config = dict(
    image_size=32,
    crop_scale_min=0.7,
    horizontal_flip=True,
    translate=0.12,
    color_jitter=0.2,
    norm='layernorm',
    fused_qkv=True,
    conv_stem=True,
    width=320,
    label_smoothing=0.05,
    init='kaiming_normal',
    residual_init='none',
    beta2=0.98,
    epochs=28.4,
    warmup_steps=210,
)
Rows from block 3, named by matrix and row number. Each number is 128 + 24 x the weight over its row's rms, rounded and kept within 0 to 255. All counts start at 0. Numbers have three digits each. After the name is the row's rms in percent of the matrix's.
# fc2: MLP down (model.blocks.3.mlp.fc2.weight, 320x1280), inputs 720-791
fc2.132 093:136111150154116131111154132109131127153180128148128156109110125088101119108119154120107145142121140134134103160154116129086130088136075121116152079097098143150153173132170097130119138115069115159145169138128081137126
fc2.133 096:116136126141112107119121140102135126108107128144127128135115148110143138126133148107104122132143101117135109124166137134102158145134158116126082101119110105142107087134119082140151129127114145115116135147108125162119
fc2.134 094:123109089141146136122095100148101102086112137154111125150148106116116077148146100157140104122147143134144146162108107146117115124090158130142106103134125176129130110112134121137124126126169092132185189150121120131181
fc2.135 116:123160143097139112143183085156191119150149136128130095099151119120143138131098144108124173125102154117112136125135145110108092133163125150129172154128155164144125171107130148130116106118142102123107137102132124093119
fc2.136 090:139123116119119127134111107097155163137122109140106048135124121153139142165112127146121135123113129110150156147140084141091128145094112152148129157128145064125106119170156145116132117149140149103100147147136143163117
fc2.137 113:106150128146138130158096175147092149128115128161146120137115138128122103154161148093116125126143123133125107142136166176146088117103101138105120093164156115109104137135131058148134164135166156159146137125129145156129
fc2.138 109:081148108130102155121124113173124134127107096172116123133128149126136083096146110224153145129148092134172116131157112091121119125179127134157142140121147096148122124135119149133112125144130106108162125161181120153142
fc2.139 088:104120147139132156105096095165144119123169093132189139106160098105142140094129115135107165104148106101129112167128128131107108158169119150096109100132149128149129138147106112158174133141138154084147184143188138112117
fc2.140 102:150113155130111131151102173127129114081121115139128112110138141131091117161141140081137146095145108119196126128115130145196076112142135114117136145123140100139116100105110086132125108139129145145094118122104134121148
fc2.141 105:143132070156141136156112093084143144192101146117146101127157059158152144136124079132139134150118129104125129146160091144126122123116146145120147123118139115115134160109154104130128141098179169139145219140175112139135
fc2.142 106:170106146104116090127126098098187133121099146092129151105113152090126148112098146070114104133090140107138129131106166114128148116127100095129125131144122150147134111137144118111130114126128118092110081141106136141119
fc2.143 117:117136134161139128116111154149107114117137128157182164104113156111127142096136169103140123112141132137150123130141172164159094146118118131150144131148143118127126119115100111118144107137126175115124117159186184160148
fc2.144 103:125136100140109156129120117129149130121116118131097117132113113192110149153158093199098120103125098171129157127098102169182138138106130116153093136127102087130170140128088125118154147140147092156121168145122132162138
fc2.145 109:138125153167146121137121088121198139215136111121171133105158151082133124095117105125134149115110107133128100125122152121143166113140121113135130089109114094168101112135142111108142105131101145106091174098163159157161
fc2.146 096:105112166121133102156114128118145098135088153159147144114153117149111114118109120174097115157105158120124112110096135132183134127104133090137164106123150124133165163118120190115142107126155091146132171136128077093104
fc2.147 090:131122129145166154139141099107126122137147143105177138140134149152137125124126148157146141117160157098121103152119175118196134128125157128163152120121134139131151118120130140126114130128146118087133181131109100122139
fc2.148 108:128129170136109118145131153115083140093140130127129129148124155124088131133182118171147117117151109121142114144153149173176111156136140128126162065127126115106127090112127100124143143168136097143126084179124117119113
fc2.149 101:137127139123099132095125164118085150134117115117163113142144134141182133127164141151128101123143130129175104121104122176137106115143129182111119119121153107113144120131139104120131163152182167112145149143120124133123
fc2.150 099:140138104139122119117139162113115133107134153112043149078090110102121163124136139115137129106126135134141135125119136118124176141126145135143093107089128108133158097082131071144144158104083145147149074102120107168109
fc2.151 097:102105128122113145105097127141093077108127129168108168132122107165116110112154148138129129115164131134157090123140160160134096100113164097135066113171089112132122149144105111150122120163161134149179165148160114146160
fc2.152 091:131115126135113124133118168139093134087132148107122179144157132079083122146133118105114154157134106093114144108136121170147073156124102075101136153140098130108124133158137177145145101103099132127102112092144094113116
fc2.153 090:100131168112116107122152113125128104082144145110133106116152095118112098134154126169147120156144138129163137143121119122113104122143150149148120122131141129125106120135126123141103105134151140092146116158078135057134
fc2.154 091:138117106130153123143093175124093101111102107139160129099110108137148122120146132110154127156127100127148146112090100178108101132125121107128137178156096125084145142103135172104115132113131125081151094105142130062144
fc2.155 088:114129189123160141131122186105090122088123127127145154080125145117091127147102130128147133140102152125141118147115116093140181130129159089089090120154093111085143155136130086111125158123095165172134094110096125110127
fc2.156 096:117127156141125106137124073132177176192130132128135150131099179056116104137133136123171100137151120110117157114122162107084160151133110122118142120117129128133134061102157084109140133103086137148145157112161144143147
fc2.157 090:118109133146119135145159104110109147169131138111133108134160138124098136140141155122097133131120142152127157153090124157123068116144167107142171127157138148131152092109171103087148129132152124134181130141154127062142
fc2.158 120:110134169135131121157113151147081122078119104130114118132132155144116144114145140168140123119156146166178141127133146177188181102126110158138110139106138092111141082109114150114118109089124133126156080163124170171117
fc2.159 102:123146135140144130096132133127120153105126154137136125115112161141107134127166131186109178133125129169130131162162131134089132138137140139103142122135129158142165041122120184140137128120115105141119107141124150127154
fc2.160 097:133154127113147129129165081118191094151111128117122117131145122110156082123109119113120189129096144134101126145125147094150089147137122154114148154103136155151125121117138124171124118106149100130112160123145159135129
fc2.161 101:131119102119159139136124123139165130153110134112102080129117082158168111125129112153149135141122115174128147114113097112077116126159148183138110154108113143130133119147131153138143128113156134102129156165148132128120
fc2.162 093:137120119147125158146156149075130139142113174117120164110074151115101130122119135117094138107124112148126093089150107088129137135134133121106083127136100133117154118098115051124153142133094176100108134129100110169182
fc2.163 095:134149134152124100127120088128188122152150131115111094136118107145130098113112124100180145128129091098131159137117105112122122154148150164158169196107142167169117146143125132138131104136070133108116124112148102126122
fc2.164 100:121103109105135133116127159174184162104141141125065065131094118148124092133130140161120105155082126168096129108129095119129144143139116158126081149151144126114129116141147168121138101083098142126112072112125141151132
fc2.165 096:154103122135154124156160098120173117180140117106132097121143096139155154157091128148076122106100126099102138118105094141159083116086152136164125129117115146159130111119114139121128121101170119095129163151133115116161
fc2.166 092:107139125123140085142098070101161130118142122115133116108150132132116101154109150145117097131162126081124102117121119171123089100117105162139135132120101126124138125146145133106156152137170118159113178118138102188127
fc2.167 099:107091066121128139120127161125083109117099135152105134118169085102135103125181111187138102122179118160127116160100101147121108118124142101123095134110145132115091139140121165109139122110148123099157122142136091116124
fc2.168 115:135111124140119117115127116126183120152130125108120141110096101136115126132120127101109116109098112119118146124128144110107167131128101105152136111120161172149121155133147134140134144127126121107102163100130119144099
fc2.169 096:118153174119131149135122113114146122129133122148206097131155168138110130143161157105127125111120124120126158131117149144101112087154126156119158117134164151131128154132129128094121133113180109117127138133117131094151
fc2.170 095:121148109137095150099151114158112114113149148129114095137139101149133143134151140157097092136125113140118157106118097139105107131141124137142182164106140104119103155142107161119146144135207126137100212139106130096152
fc2.171 125:102125126137126139123121173161098128103141120150138145126146117114146136103179142129126135111157114155150129127127118171177132131119140105124109131129128091106130160168127096135138142146091130134158117170147140120140
fc2.172 094:119148197113101086145149191152105145099157134138141207140088126099160144129134147090138100143143132105087133138157157122126114135109135071160162076105140126161119111140141077091109128140107107123152080143130135125121
fc2.173 112:108119165134121138109119163134124149122105088172166136155146143152141135130152135171124120102166112146166129094162104131137098117118111146116135118137107082106120125146115127107145158149140110155151146167174136133134
fc2.174 107:136090073123149137114140103108082106160092140102148138166124082130117128104104101145109142146093132122054133133071096124132143119086105127131098127147126165112128148115137119136140114109190131162121182108142088145104
fc2.175 096:149124155107103118140141114140149129107132108119168119142156119098143141129106140099082132122124137124129124118133173101150101140138126098094155103112155138161116092140100157146153115129141122123123108094146124105092
fc2.176 104:126132125105121122127131093127158112131126101137168105121159107166101121125148158125130113130097135090111127105099129117157105109145112142127145124136142151145121127126126109124134131157174101132110226107098120155134
fc2.177 114:140119124184129109139133087136153111081114149154154114141146117143112126130119099128104146115150122170168131125132102129158055122138143140163111118134127142106155157134152131098156092142109129096138153144181131119143
fc2.178 090:098110113132168139138117110096140109124138147130133137129159093099124110150123140132129102171140120122162116149149107124112115142145148129136167139111095126136156138105136172118096151125062124069132146135169142089158
fc2.179 097:112178110130125128156128124141152144147152144153035074122097072109183150138091098119112108141145106114127142144131100121120114141104143109160110170125143160139120165120120148101136115168111173124125105099134136081129
fc2.180 096:109151108124108130135124143159136135123137138147088034119146120187136127149112120174132137099113139136116108138164067104178143088115127156106105173123115150117124162130143210141132152136125159154126124143128162136142
fc2.181 093:106162110132146130115130177090129143085152141155130152114161118115165129135160096156114149124120148131166148122125115162192105139128100099112132120124099147099143151117138118133117129127132105153124129149118146162156
fc2.182 097:129133129140134108117121127134103141108099117150138109115153114184102110146151125213135097150165091147127167131124115126134110090130156122123139161131139101106104105161110189140139124147130128105149185186121122117179
fc2.183 111:124093122144114139133095157123109136146127130125158150158148140136101164130121106171099122114122147147163126181088115139061114151135119135115121139106123110100102112121123119144105153109095144115160094193147123119143
fc2.184 093:097119143137140118134129099145139126141114136146107109180104177102143087136107147166138114099140116137082135147143098114109151148112147168121120110124108100159148087140158092145117137111088113115121106120115154223108
fc2.185 099:145121095118176129152151171120093142091118118118070103142119124166113108107136126133149146113146130157133190114142088106123119120160139170122080166151137086123116125143152128121150100124108177137133071159108119122122
fc2.186 094:110093092153147175163090124144110101139123139098127136128147100151131129112146137178120102123126110172159123114093123131146161156135151135135045097134113114122150153155096103124139119149112133136153161152127140173091
fc2.187 123:149146126116182142166137084094180128119110134113127107124154103119157135160084140161139109115080139117123142124130115089146139132169101123146161128135131168162125132132091175131104106095138130115127113104114109092103
fc2.188 096:129117121131144128130115095117158150170092128136105154135145126127111100174156089092132127157105139143098142138109117132123151143135159112147092113121132121150148090111109044125128139117122110148118202132087136165133
fc2.189 098:122114143122128119149124133095110140122158103134154066069128137150140152116129118139166121123133159159130123112145112109084142124140130181113119124129119149140109087129108154161143128093176136119112119103118145129135
fc2.190 090:143107093137125151128107167161114106115142133140110086147126100173121127095115111141118132136157101153141144123115069128095092150142137196121083158155121098076108097147181122146157137140152112112106197174154113147128
fc2.191 105:129116116107110131110090104127127149132096145114139080124152134190103130130137136130137163123174121104130142131150117150096089138133093150133159089155100146143131096152135119101142120126179094148143171155157061137114
fc2.192 098:118137157163139092098096136118140149118159132171169177134109100084139106134142150075144109141137135118147139129166141160126105139139109150156137105139110097121107138135137141092139160150124137129175159141135127147139
fc2.193 101:114092130136116127117119154135071144109156115130106114151142182129131135141148117178156128127129098154107125099104105144129110117140125169134123130146140116121130104098129115155143138154174129175144190173120127186156
fc2.194 104:131129070143149149108129137120084169143132091168121127116142093110111133121130098240133099098163122143160168164137086172183153150129132105126129147137135130133130196098128119104118118104139095157156145163120108114118
fc2.195 112:122087159148121139148124158126093098094121118127098133129080170105145130090125131127136125132137141181104111113104154169155177115138130141097081137151122120093127083137126101125139150092119152159128065147126162120131
fc2.196 095:137135155138123117115155140130141144128112104123112105139144103134165133140157132049122145140107148105112104135099122080147105136121105095103128125090103166154145107130165165155099144106087127128095061107118128078151
fc2.197 091:107134116127129124146102184122103117143141143155123162158169090140147138140157130107122124130112098142114110129122107138176097114135156068146196139122116084137159171150131168093132152120154115146128092138124153080124
fc2.198 093:142159091114133148126106179141067106119114129114126152136119119161150099116137091128123121130145151137117119134121128152102125150111129107123086120111129119136108191133117122130109155114111116135111152087114091114146
fc2.199 127:133119118154123134121116179145101138093131124134113117115160128144117129117179149114120141109210103093151125138150108154168065151115116103103179131128121096102119138113125109110152161135138117091152127164123121080121
fc2.200 101:154135088149132140137124099121171138155142082093120124142134103150135121135108135135095135128112152129136160157138128112075174130114141142135108107112169159155156144154137148118121126112129103120118154086129131125135
fc2.201 092:126120111144147127131111116119141142114118123127115201123115128072107146156114141121112130132142144122096118109140132139117177114126134077102086108138158113164123142131124065150128113159059150105117108149151147164139
fc2.202 097:118106136095160133136109103142173097116113155142161126148098135114102152127094122077126109102164136112106116137128172107048161162108114170142144100111103149174156028129127109120121104121142109093138113134171125157159
fc2.203 090:133118090149168112126106121097115112168114146121131130131120132112157124134144125152124143117126099126146145099099111150152114148153130094139160110112113095095146165112128175105128126149115097130127123155164120109123
fc2.204 123:117100127114124117129152125109120167125085127112149134142091138114100139120153161042166167148112117095096122102136116117095122093111117109100133109135106118140138109115122058148137120119131123137122162071125158107120
fc2.205 095:111130117120124107116128139145139125105116149119132105116123113144119167143136142100138107140093162120105120144101118129164113152117111170144118158141164138124153133121143140142145110144138098162130108063101193161133
fc2.206 098:091152114124128107131125115114101118137136150150135139099150119130112153140099102096151091139147114100112132130136122117072117102106130126166158127146124097105128138142125093125152137143072114130158126088135089066135
fc2.207 090:116098112166133125132149152122071117137115135146123113129127118209125128147112119141109127119155103106133134107141128089145089142143103184163128137130125149125112144119139138146117123138201147151150205145113135116121
fc2.208 091:144140109125066088158126119114162146144139152126157174155106153135159155160112130194110119132084141156103156109095131121173160124129141143122098089128133103152125128164119130143104118092145122116113190120157111188089
fc2.209 115:146145141075113128148134099153149121149105134079103154109107143133138121090092168037137105127101142122131120081136133088136122147116126123125126139125167156172120152136130102112150145133145146142128136056140142123115
fc2.210 089:136134106119138162129119094121179127140165102151147150125138169078126108124121123085119140133149141115124156125145116121088135123142112122139128095143123166117113127149123082129116112118104145128126173142140102127128
fc2.211 095:104097155129135114133140134134120131108159121114157188141183189124119127125146140108150126154141099119131133146148136117130104148131144134126151099108111113131100085154124130099105117152138107108123095154103103141141
fc2.212 099:134115151143120114104149069152154119187154115130188165132145172119151114147143134092107114147112143133131071126170156084143131115133120166148153128120141111133066082117158136125098142110144130118153107094149165139131
fc2.213 127:107117140120117113112118136134088141180116122122150133149108133166123147101138152080116135144096120132099135147121131146148150136104138143129096132147122137106149127118114048136146132105159160132141118093099171134162
fc2.214 101:135149115135145118145114182145142083159108140141155108121173104155134102176163119123129157105108101103160094132099088122148068108122141159135161160145168087115128129147137097165143163115151155144112187132095116099125
fc2.215 090:119094100112131129141146150163094136120115127098105154124090128101106118128150130126131158124116123144096115146160127137057156147113158130155103117093086112124117127119107102109100155136099127123144074158112162116129
fc2.216 107:150136137136133135151102165125100139101123149143095111119109169066099119138148128114159146121125079100175144159111171142154156149125146080100138135148119132103132105130130134110103123149100101114156064140123141132124
fc2.217 118:128125119149090129110097164116099128133107144130114100134114171157110148103151125135146096120123104131129144111099130171139122141130117155151133127109103106112120113144154084121127131085163109172115146148126087135149
fc2.218 090:116104115123138101174131129121094139151155134124173161102123131149149132121113091110121157111139122149129128130133166141137097141141112101093107093161145152112130150134123104133156135145153126143141152138109159155149
fc2.219 093:131110075132113137105131134088098128135105126120110126149113103173123117121123102158130148087073130128071137136129079138137144143134123144127102152143125141120107135139114143134137162117168129148123131124113087129160
fc2.220 095:127173113099129133091123107109163125109157156122144153120151107090142116121077157072107108156102161116106133123113120126131153111147114123113119133133169155121115157138135143127085094132118135124095111080109116117149
fc2.221 099:149108172095096151159140087124143139165139116142137161124149145086135125154095120085124142082118144107117125130117161134122123129131161096106184120134107142137125116130150087131121123101155122089119165079126108131132
fc2.222 096:145152143132129106101125111148147136147123162092134188153098115113150110131085156068127124106131130121123135119134139122072145131121136093116129087147128121110153127142145081116149102106083128112091084110098080112130
fc2.223 095:124166109144132139148146165119087140137118135157125115117113112188136168117150099157137125109090146145131181135140100130173159146134161121104102145124127116126137149123132126142114159115137105117102134138158158130111
fc2.224 100:138146111142103097133144084122180110144150130095134115128122131159122118115092105157153102114123107125112121141072126105074139115146123149128109114175123136124128097108106164107143121100119125101109131117159121126117
fc2.225 101:111144115136151158112137184115081165116093117130150167127077125091121158121146137151144149080159132145118116112166115142080148105126144096123093101130096102100135137128153101147139138134060151162127103121135120103145
fc2.226 100:117090102172139119140150146109093132102156134126092070134132162123138129125115155172138116152127146165138115159123078178128115124155138190145133174120123121105122118156130171135130153128177127136146081164144137141129
fc2.227 121:120106174145154154139105160126074128116134119151139144123132203120122114120165150153132100116159102109163124158131134161125147125114155122135155096125122124092121078125145119123149160142165121117138141170145143148135
fc2.228 098:135101176137141111137159097154155118132126112121165092096167144107112138140117158062169099141145140108131108098122128125146102164126103110133173122139148162182123121124117149130133120109182095137122130101159102139170
fc2.229 088:133133121102136155142132163129146096112103159119091130137142139095123134116120192088125114137118140113133142148134118128161174129126103108148103095105121135144155132117122136131110168147075144158111059114141144137108
fc2.230 095:133120128159135188117155152107063150158124136123169159091142082161153163157110150123122115144103114155115126171130153141117074145112160135114125143123117116105132158101116138108134110121137138124085097117117116071101
fc2.231 101:149139124148114069138116136118152144087109133124140125133155120078106095159189153138075089100231128146127133124115105131131051165103119121129163151179148115064110164126146152149142136116111139118139117162096097086141
fc2.232 109:125114116147132126141117116140144122112128126144113156118118129143108147114103149063161136112159125091164121142132087134112120173108126114121114103135137152120146177146150078100137126138160122134130141062090091108131
fc2.233 097:122117130118137132094114157094140110104112136138075088123101130125125121087128157113116110115115135137197107164132122103166099112106137126125135114133122087109144145128136146113116155146078114130111065130137106159100
fc2.234 096:153131173134140093141147151104112137170159138115162126103162159140126135142135181101127153122110114120159143146116139133154145137123091123144152085158121146112156149109171068133119082124134141129123119086111151119107
fc2.235 097:114117164087094126123146134107155108132119126126124126143136169079097145135128161074078134139122117075113117106130143078128118164126123127151150135141123126134125147116136170096109123104088127113130076141168116102133
fc2.236 094:163117106112158108127095149127149159181102145131125071132126176174149145116114113170113120123136141128111153138097119111163119084126132187112098127124130101126145109127126138125110154131153140129117156177123173178127
fc2.237 109:110122119132121122140119147153075128110158142118098123112105118077131136173154163089146129125123131138135096143138142150137131133113135109123143120146116102098114113144125096144147145122094127151157070148112172148126
fc2.238 098:136122097096139149115160142095118151140126134139108076129130094152104130144106096137149106124097128129112166125139110074054140130133098124147069136154094156157116131166129155134100148131089117125129097132125105135123
fc2.239 093:102159129129112114125120110113117096140158134131112087132080152128124154100124129155124119116141117127125146114152120147112135161114105188091101126116107135099131117159122083168082154130136106106115171159130163199132
fc2.240 096:137123131130110135095119141099165121160099126129181132108134137162157157124105137129143134099073176153138091214121155128115160113132112120080120138143161118130080101152128187109115154136131089098117129137128136127134
fc2.241 102:115128159127162118122099113123140122136137136124127126133134149144116145143119103201127098129158142136117149144165164134142118119107113160135162088099147112146131094131149117097116109132152075128171174181135092194140
fc2.242 122:158136136106140128103165066118200144161151100106160137131145139126137128148102134092149113077095168103139085113124174108119131148136100137124127137115150171158140109125121119158121133140108148088114146101172127131122
fc2.243 095:104159085174139154121125202113121151142156111107134167115152080167133125112142119163120107139156084117124126126156150124114119152155123108141059121130102125161148159125103126117155125142115148135162126150108128135148
fc2.244 089:098133103139146097134157105154109144119114108133110086127133117124121136142125122175141139126131125129118138121147102132199099113132136169131123127123100120117129118098108167144146086126171125135148144162129127123068
fc2.245 092:134138155100104090133094169147090126124129118098152161144163125130150149122134136092117106139119144122163118085124146155188098094125122071127195113159124141113150168122139116138137140144158121132122136118148101058099
fc2.246 107:129142158095140103135137078110197116186134118101118115166154115078129126132102150117137145136111096103139097123155155108142102152136098134145158124124137162139118113130107113084091105112088098110094140097158098141141
fc2.247 088:128118140110132137139120133134178144154121130130142128119149121146137139102173134110180112134169119137112126140133138132156176131128136078135117113156112103182118139118133085112141115100120150136116142135112110161135
fc2.248 092:125127113114105157143107113092105086134107114127093110160135096153164158105126094153091115090118126121121145161134109139138163140112147125140143144129118076136141152128091141110152132104133088140113189131121126144148
fc2.249 120:090112117129121116124115120127176152166099125119138121109116096163139093118113160063113130129090133132116111132151138137126140139110123150143116137105123139146152173135131092138125108136133190101087149079149155107128
fc2.250 094:145117167122137111086128137111134162128124136134143156145128186124090179135096145098135130139137122128136133098180109109114127111100093139091109103119116094131143149084081111089144134144093120123124096135176163162109
fc2.251 091:123142155152134124132126165150076157116134115151130175145146135127110125112114131124129099138136131113095089139137132120153171141118159078115124117136091108144159104090135094132167130134086125128133096102132149178123
fc2.252 098:096124094110113131160128136148060115147123138148127154126131083156144126125144081141157142146136127112114146106083150138134123129092113131135093117131109098151160164133141102130135120127151149136115220170125110146135
fc2.253 097:138131185150145131095133145179117126154117114129160192124123151099116121128120127097132131153149153130166118156113121138088116181158146087134153109136151117145136131128134075126158126096125118163096117123146102100130
fc2.254 096:146158168120111133142127110133089095103154117127140174113100178089134125151134106140132166092124115120140120112112153117050164095095151100128162122172101119125154092099113154133141127132110124143117122125173123165123
fc2.255 092:148129096121113131160148127129102106139112122154117168113171101151132128104134134164130130134143149132150161160169126144157065134063129127115108096134145120136132172145129093133135165149160149157110197117106123135099
fc2.256 103:121119111115141140129135079115194127136155140126131150120113104104137116098084110127145117144101113105094135142101130114084168098104126064117115124127135155172131142131134140109105122131081148117149126115116103133129
fc2.257 104:139086085134068117152130158138150141134129152150135153119164049149128107131158106119136125138144135121140126138124086125151085135139100131120118153140161162139136180145115110165121133152094115127146204156120072032105
fc2.258 090:147101143145156148112132107132108082125122156118138141135127138119114132108106129073137117152153136112136122117109141107079097117118153072129160076093116136119092125127122222100111160102150099135122137137145138103138
fc2.259 090:118138124147168152142109118140144150133111174128128137108139128092180137115133116197142133131155125084142140115097128159209146123138135088102151106137111123127111098134133126127111129117149104156149099169137115139116
fc2.260 097:113117130117122107139145121162113119154127123133142103130137141121142133099113128156112144165147152144166144158118122125064099134125113147141112101142114118135146078156083094127133132152095133136164088175127172136149
fc2.261 100:147147122103075136126130059133176100152132106125152131137130105115136133167102141109126156116126141110081125125109098092144132144118094095147176077137151133161129109138124121129145129093139086141116174132102100153150
fc2.262 093:145140144136143142100124121146114101119142128138107080147138154124152099124127174068110121124117142111115071117115152117133119111140127174154130116099140134107136075117120138104119119123140100125122147113132138144109
fc2.263 096:099112127089109119139153122095083144120090126143157111125097094132165127154141118112103132170125156145135130099181124115168063114110124124131171134131132120143085154121150146111130135133162130164131173138114147093123
fc2.264 099:149136135110121146141135166081132147081124159132121180150156115128115139147140181079104120143093125095169149116162120115089116144072108105125143107116139120094158104117134092125127098116110112150141082103112106108155
fc2.265 102:115120119118145126119118121157145112110138138156097133135107090145105134114136142160093101107186103117169096127136106120197128145150103104113159173107119108126124170147138161124126145147124137080168114142135135105159
fc2.266 129:118156155093128135130153089111196120160096144105126144129109126097128137119084158093111112142095155116134122155144173085101145117121103113133162113096141156136113087131137145128100135124106120090101123084151126110138
fc2.267 092:125113123134090104157133138125074152125143173122128121122122111146142125143120136134131154148144128181106142119151072168092051081126176124098139128143113100115079159116127115126135109157186106154164187155126136112125
fc2.268 095:125138119087097150119141069101148106118137159130096071157139147151094164132134138174136114164121099127127125138126110100166126144123107160132094099149114126129131132111082144107135088131164113096117177122120171160143
fc2.269 093:149125117098154121128125124128157116151133124144139130155158121158108152130094124147171136155129099150152124122150112124161128157083122087090172157164105121140121185140126141099114152134113095117102158148124134128145
fc2.270 095:113163188111132140115149086079122101131110138132162164124188151123115101132133077114112133140104178159125114141147162120163134134118109091094169079132122115114141079113144136134131121153112154133141151157089124166139
fc2.271 101:123122112109120145162130182125128148126157138124100139134090128124132105155130148101120129116151112126158143145122139127087146164114170082147117143148102112110124132121136137141104176152126177152088038113103118091142
fc2.272 104:134139073132129118166143142107120166124157128123124095110098092145130124140122135084136148152130110115116155114126064118145043108096135117126085146121113166127126201156131112107121127113174123156083134083128106136131
fc2.273 097:148169171121126112127106092119201105182080090148189128129128138114101124164095143130143158115146138111110156181110127071079125128126107140140147095128093159079160107155151069132105135148099079091178159113178105128124
fc2.274 111:134135090125126117120115093122151143132135148143133117127114149109140108112148121178140147134124127144132098146131133120129162120146100152137113097140136120151127143154077143156129133137111108138125178176162141182111
fc2.275 099:080119101111100154169097093148130120186162097130107126127151093158145132156162137073154170125155135128099113156134138163097121128138145136123085141145097130132144147153103082147127153154151123159159172088134139153110
fc2.276 100:091150118111119154128124112092147140140130094142127150131121109114150114134137112191089123113131143116103113109130137130170068122130140133095140114133147148150131170107173128118129100131176122105116214169127110131132
fc2.277 095:115134201156095167140104114125126119120116168141115119089114168099122135152166138175113124155136106114115094119117149124091163151090119118129159125104126121130134092091109127092129119161127109089140087152120133147117
fc2.278 108:104159172078099146142158111120139117142127151082114113098124167108140091108111146078175115113110147124113117108111156099139117161143121111134152129111162145142146077129120140120122097118144133140110101094057123095121
fc2.279 092:127097168114115115149129143125090126106140126114120109140086143099101145112161115162122135136119126143136153116113125109093157151104191150123180147130105093127163134111130136140133127131119113148110113124078152126127
fc2.280 094:123121148163132114104156109145080146192085176146144107134133131185131106115119133172130149097164113148142097136189136136119150150181165146123129131142120120119115115092109087133130141181165169145132156150143124135131
fc2.281 092:116133109124110125087120122140107094104092135132103182126105152150146122136122114120116132124129169135107126097122137112138185120125119106145095067121124156163134134086153102126125155080099155129096088132097134176132
fc2.282 112:127111158089120139104138092104222094122148110081106168127145113102127119176118122085130111135117140114132124153110161130099138155141128086103154121147153146157106079148148162102125129105095117144092094111152100116122
fc2.283 096:117135140116125119140128150141127134108151106113108171109155106123113111129156107178156147109130117150115134137134151102139158111170155098106079136087141114123163126117113163119128142102123120120126082133132104115130
fc2.284 112:137147164091098125162144098137138142117142127107137178126081153108114111122118122050128099112100143121118130120126155128102185141122113126127118086155114135133127097130144093123129152126115165151119050067114152101116
fc2.285 097:125201143124117128147117111131161115146104131126134211120132114130129153128125110118161123111121137129099113115136122137092160120117122075127086093099149095159156156115101118109132131130124149136118140143166099121147
fc2.286 090:143122147122125146141097135121094136124136135098112120130143106132152143146146116166145117104193104141133117152152128156190119150140105097130146169113141126141113175113114162146107141160156119132150112127134128082105
fc2.287 112:135132125148106132166088197140051098063140119156140139143144077142113121126141131148125134141138123161129135159127119180172098144141143140147105155127138106091133143102114112142138112147160150132146124161086133112120
fc2.288 103:140119063136132132139126181125123132102122119143110121132107074142137145156178145136108104107110130135150158123117072167135120128136169135141071149114127129149123144118113124135130131139086130136126061111093093108110
fc2.289 092:144145099152115145115131110101142164157096137170098122137122140169135150170122125154140124122144135137151158159129096121065148124099115164132101118123146126115132116133144097131155133097104106131123140069107121154116
fc2.290 093:109127124144123115156097099133105175114118136145162110109088130142129137135131114152132103127117150126142154143105147160093131105145159161151139118142133098110145106142115113128133140126143135137138152194115126167117
fc2.291 095:148170140072144133118134086133139132075109123116163150086102142116127135112117141090109112115134148152121114113102145086099116138156137130120099141115134133125145108152127131144105102129163142105098111101114172135148
fc2.292 091:110116124153151099138103132140127136138104118166144090143172098136085131150176142116106136132133119116128147114140098151173096127129119161109136117141115158114127165102116145092147098149165102134127155146126121106124
fc2.293 116:120111145141113113166121167139079155089137118154138113128136158107107143142168163141153137119142102119132099148201139127165148137102134108138122099143137116091139128138134043155171149143159117157121105120108180173136
fc2.294 096:115112176078135109149115155160087134086114122132181126123192157123127135134146133107120133100120115110137130124111154133150136144107116133172209103165113174143122081110144157128120096109145089149135103104098110116115
fc2.295 099:118088111129147163138094127106078134099118121143159122093127120151160133126137103199137120129154115137126153112155110145103139144133142140125100116137118099115132095102111083135121127162153142141154163137125155147160
fc2.296 099:123133137113134118120167111131140159150138129114114136113133103094110128130106144072156113157112111080130097149129139125079162141117110110124134128120171108172117145128129137109140130138073126127132056105155115097126
fc2.297 112:082121084110113122131122182132051128087133120129107120143126119161171106141185095184135129150139140159093154125122101178183109155097154162117100119110124150105144145120123133152145159123116147174141161145126116111104
fc2.298 097:150147090109132141121113136142143136105135104130077137140089128088118106119154115141139145122094114176153105145147082119128153120088128123124122175142118107135140145119126135145143119108097143124149063090129137127132
fc2.299 101:126118182160156143091140086146153125129130110095149152106097124078123123132143146097123093129147127107128169112147157113074134146152099092114203134121140136157117096131121158136097096118126100078119118124165137131152
fc2.300 098:118150088154136108108093169115106107160120137128126098115155079166110106123156129126156110123147085130127135125142091107165090115098140135174121194127131112142138164108153126093144137107130117160134110135135096050141
fc2.301 093:097130095116090126141101120151113131108117150120117160102156062148104142105100140125128136115128133129146126107111105113192127108107138111148128130127140099130139197129128164127106122118114162120151130126117112082154
fc2.302 103:138101136163112106117140115111169112139148119131085151153114131100105104117077158091104112144135128101104161146122106089081113098133111124168142132099146172157155115113121134109074103116091126070117088068112110071118
fc2.303 108:112125089126136115118108171123133121121093150141089148124113127131124103113105121146113146147120146122112142117109117115127168133116122105160111142125104108134129165127130164127130137121065130109119066137134117087128
fc2.304 096:133103071087151128117144091117149153141142140094111108112135123177160112135103102120128140139108124127132138115112119075149120146154117151124090127129145162162107174142135140119128155144135142121086136115115104145146
fc2.305 109:107116150152137126139115118126151141109137134152162113145120143128137128127112125159139141122134126144136096134100159100072129141161138133129111109119140147136124060125115185156098120107111121070128132116175148124141
fc2.306 096:126135174133130142131133100125139164123138089154171107156067134104103135122150123171136192118142161165148113147159130151122115149154131120140139113132122107145086123125113120105105105146112139113155110151163127117119
fc2.307 092:135142132137152140108135159103108124124124142139157132122141143152100115117136105159134124131131156158117126143109149144213096122139128103111158118091141159097154147115132173149106114131149105158104134124106152120148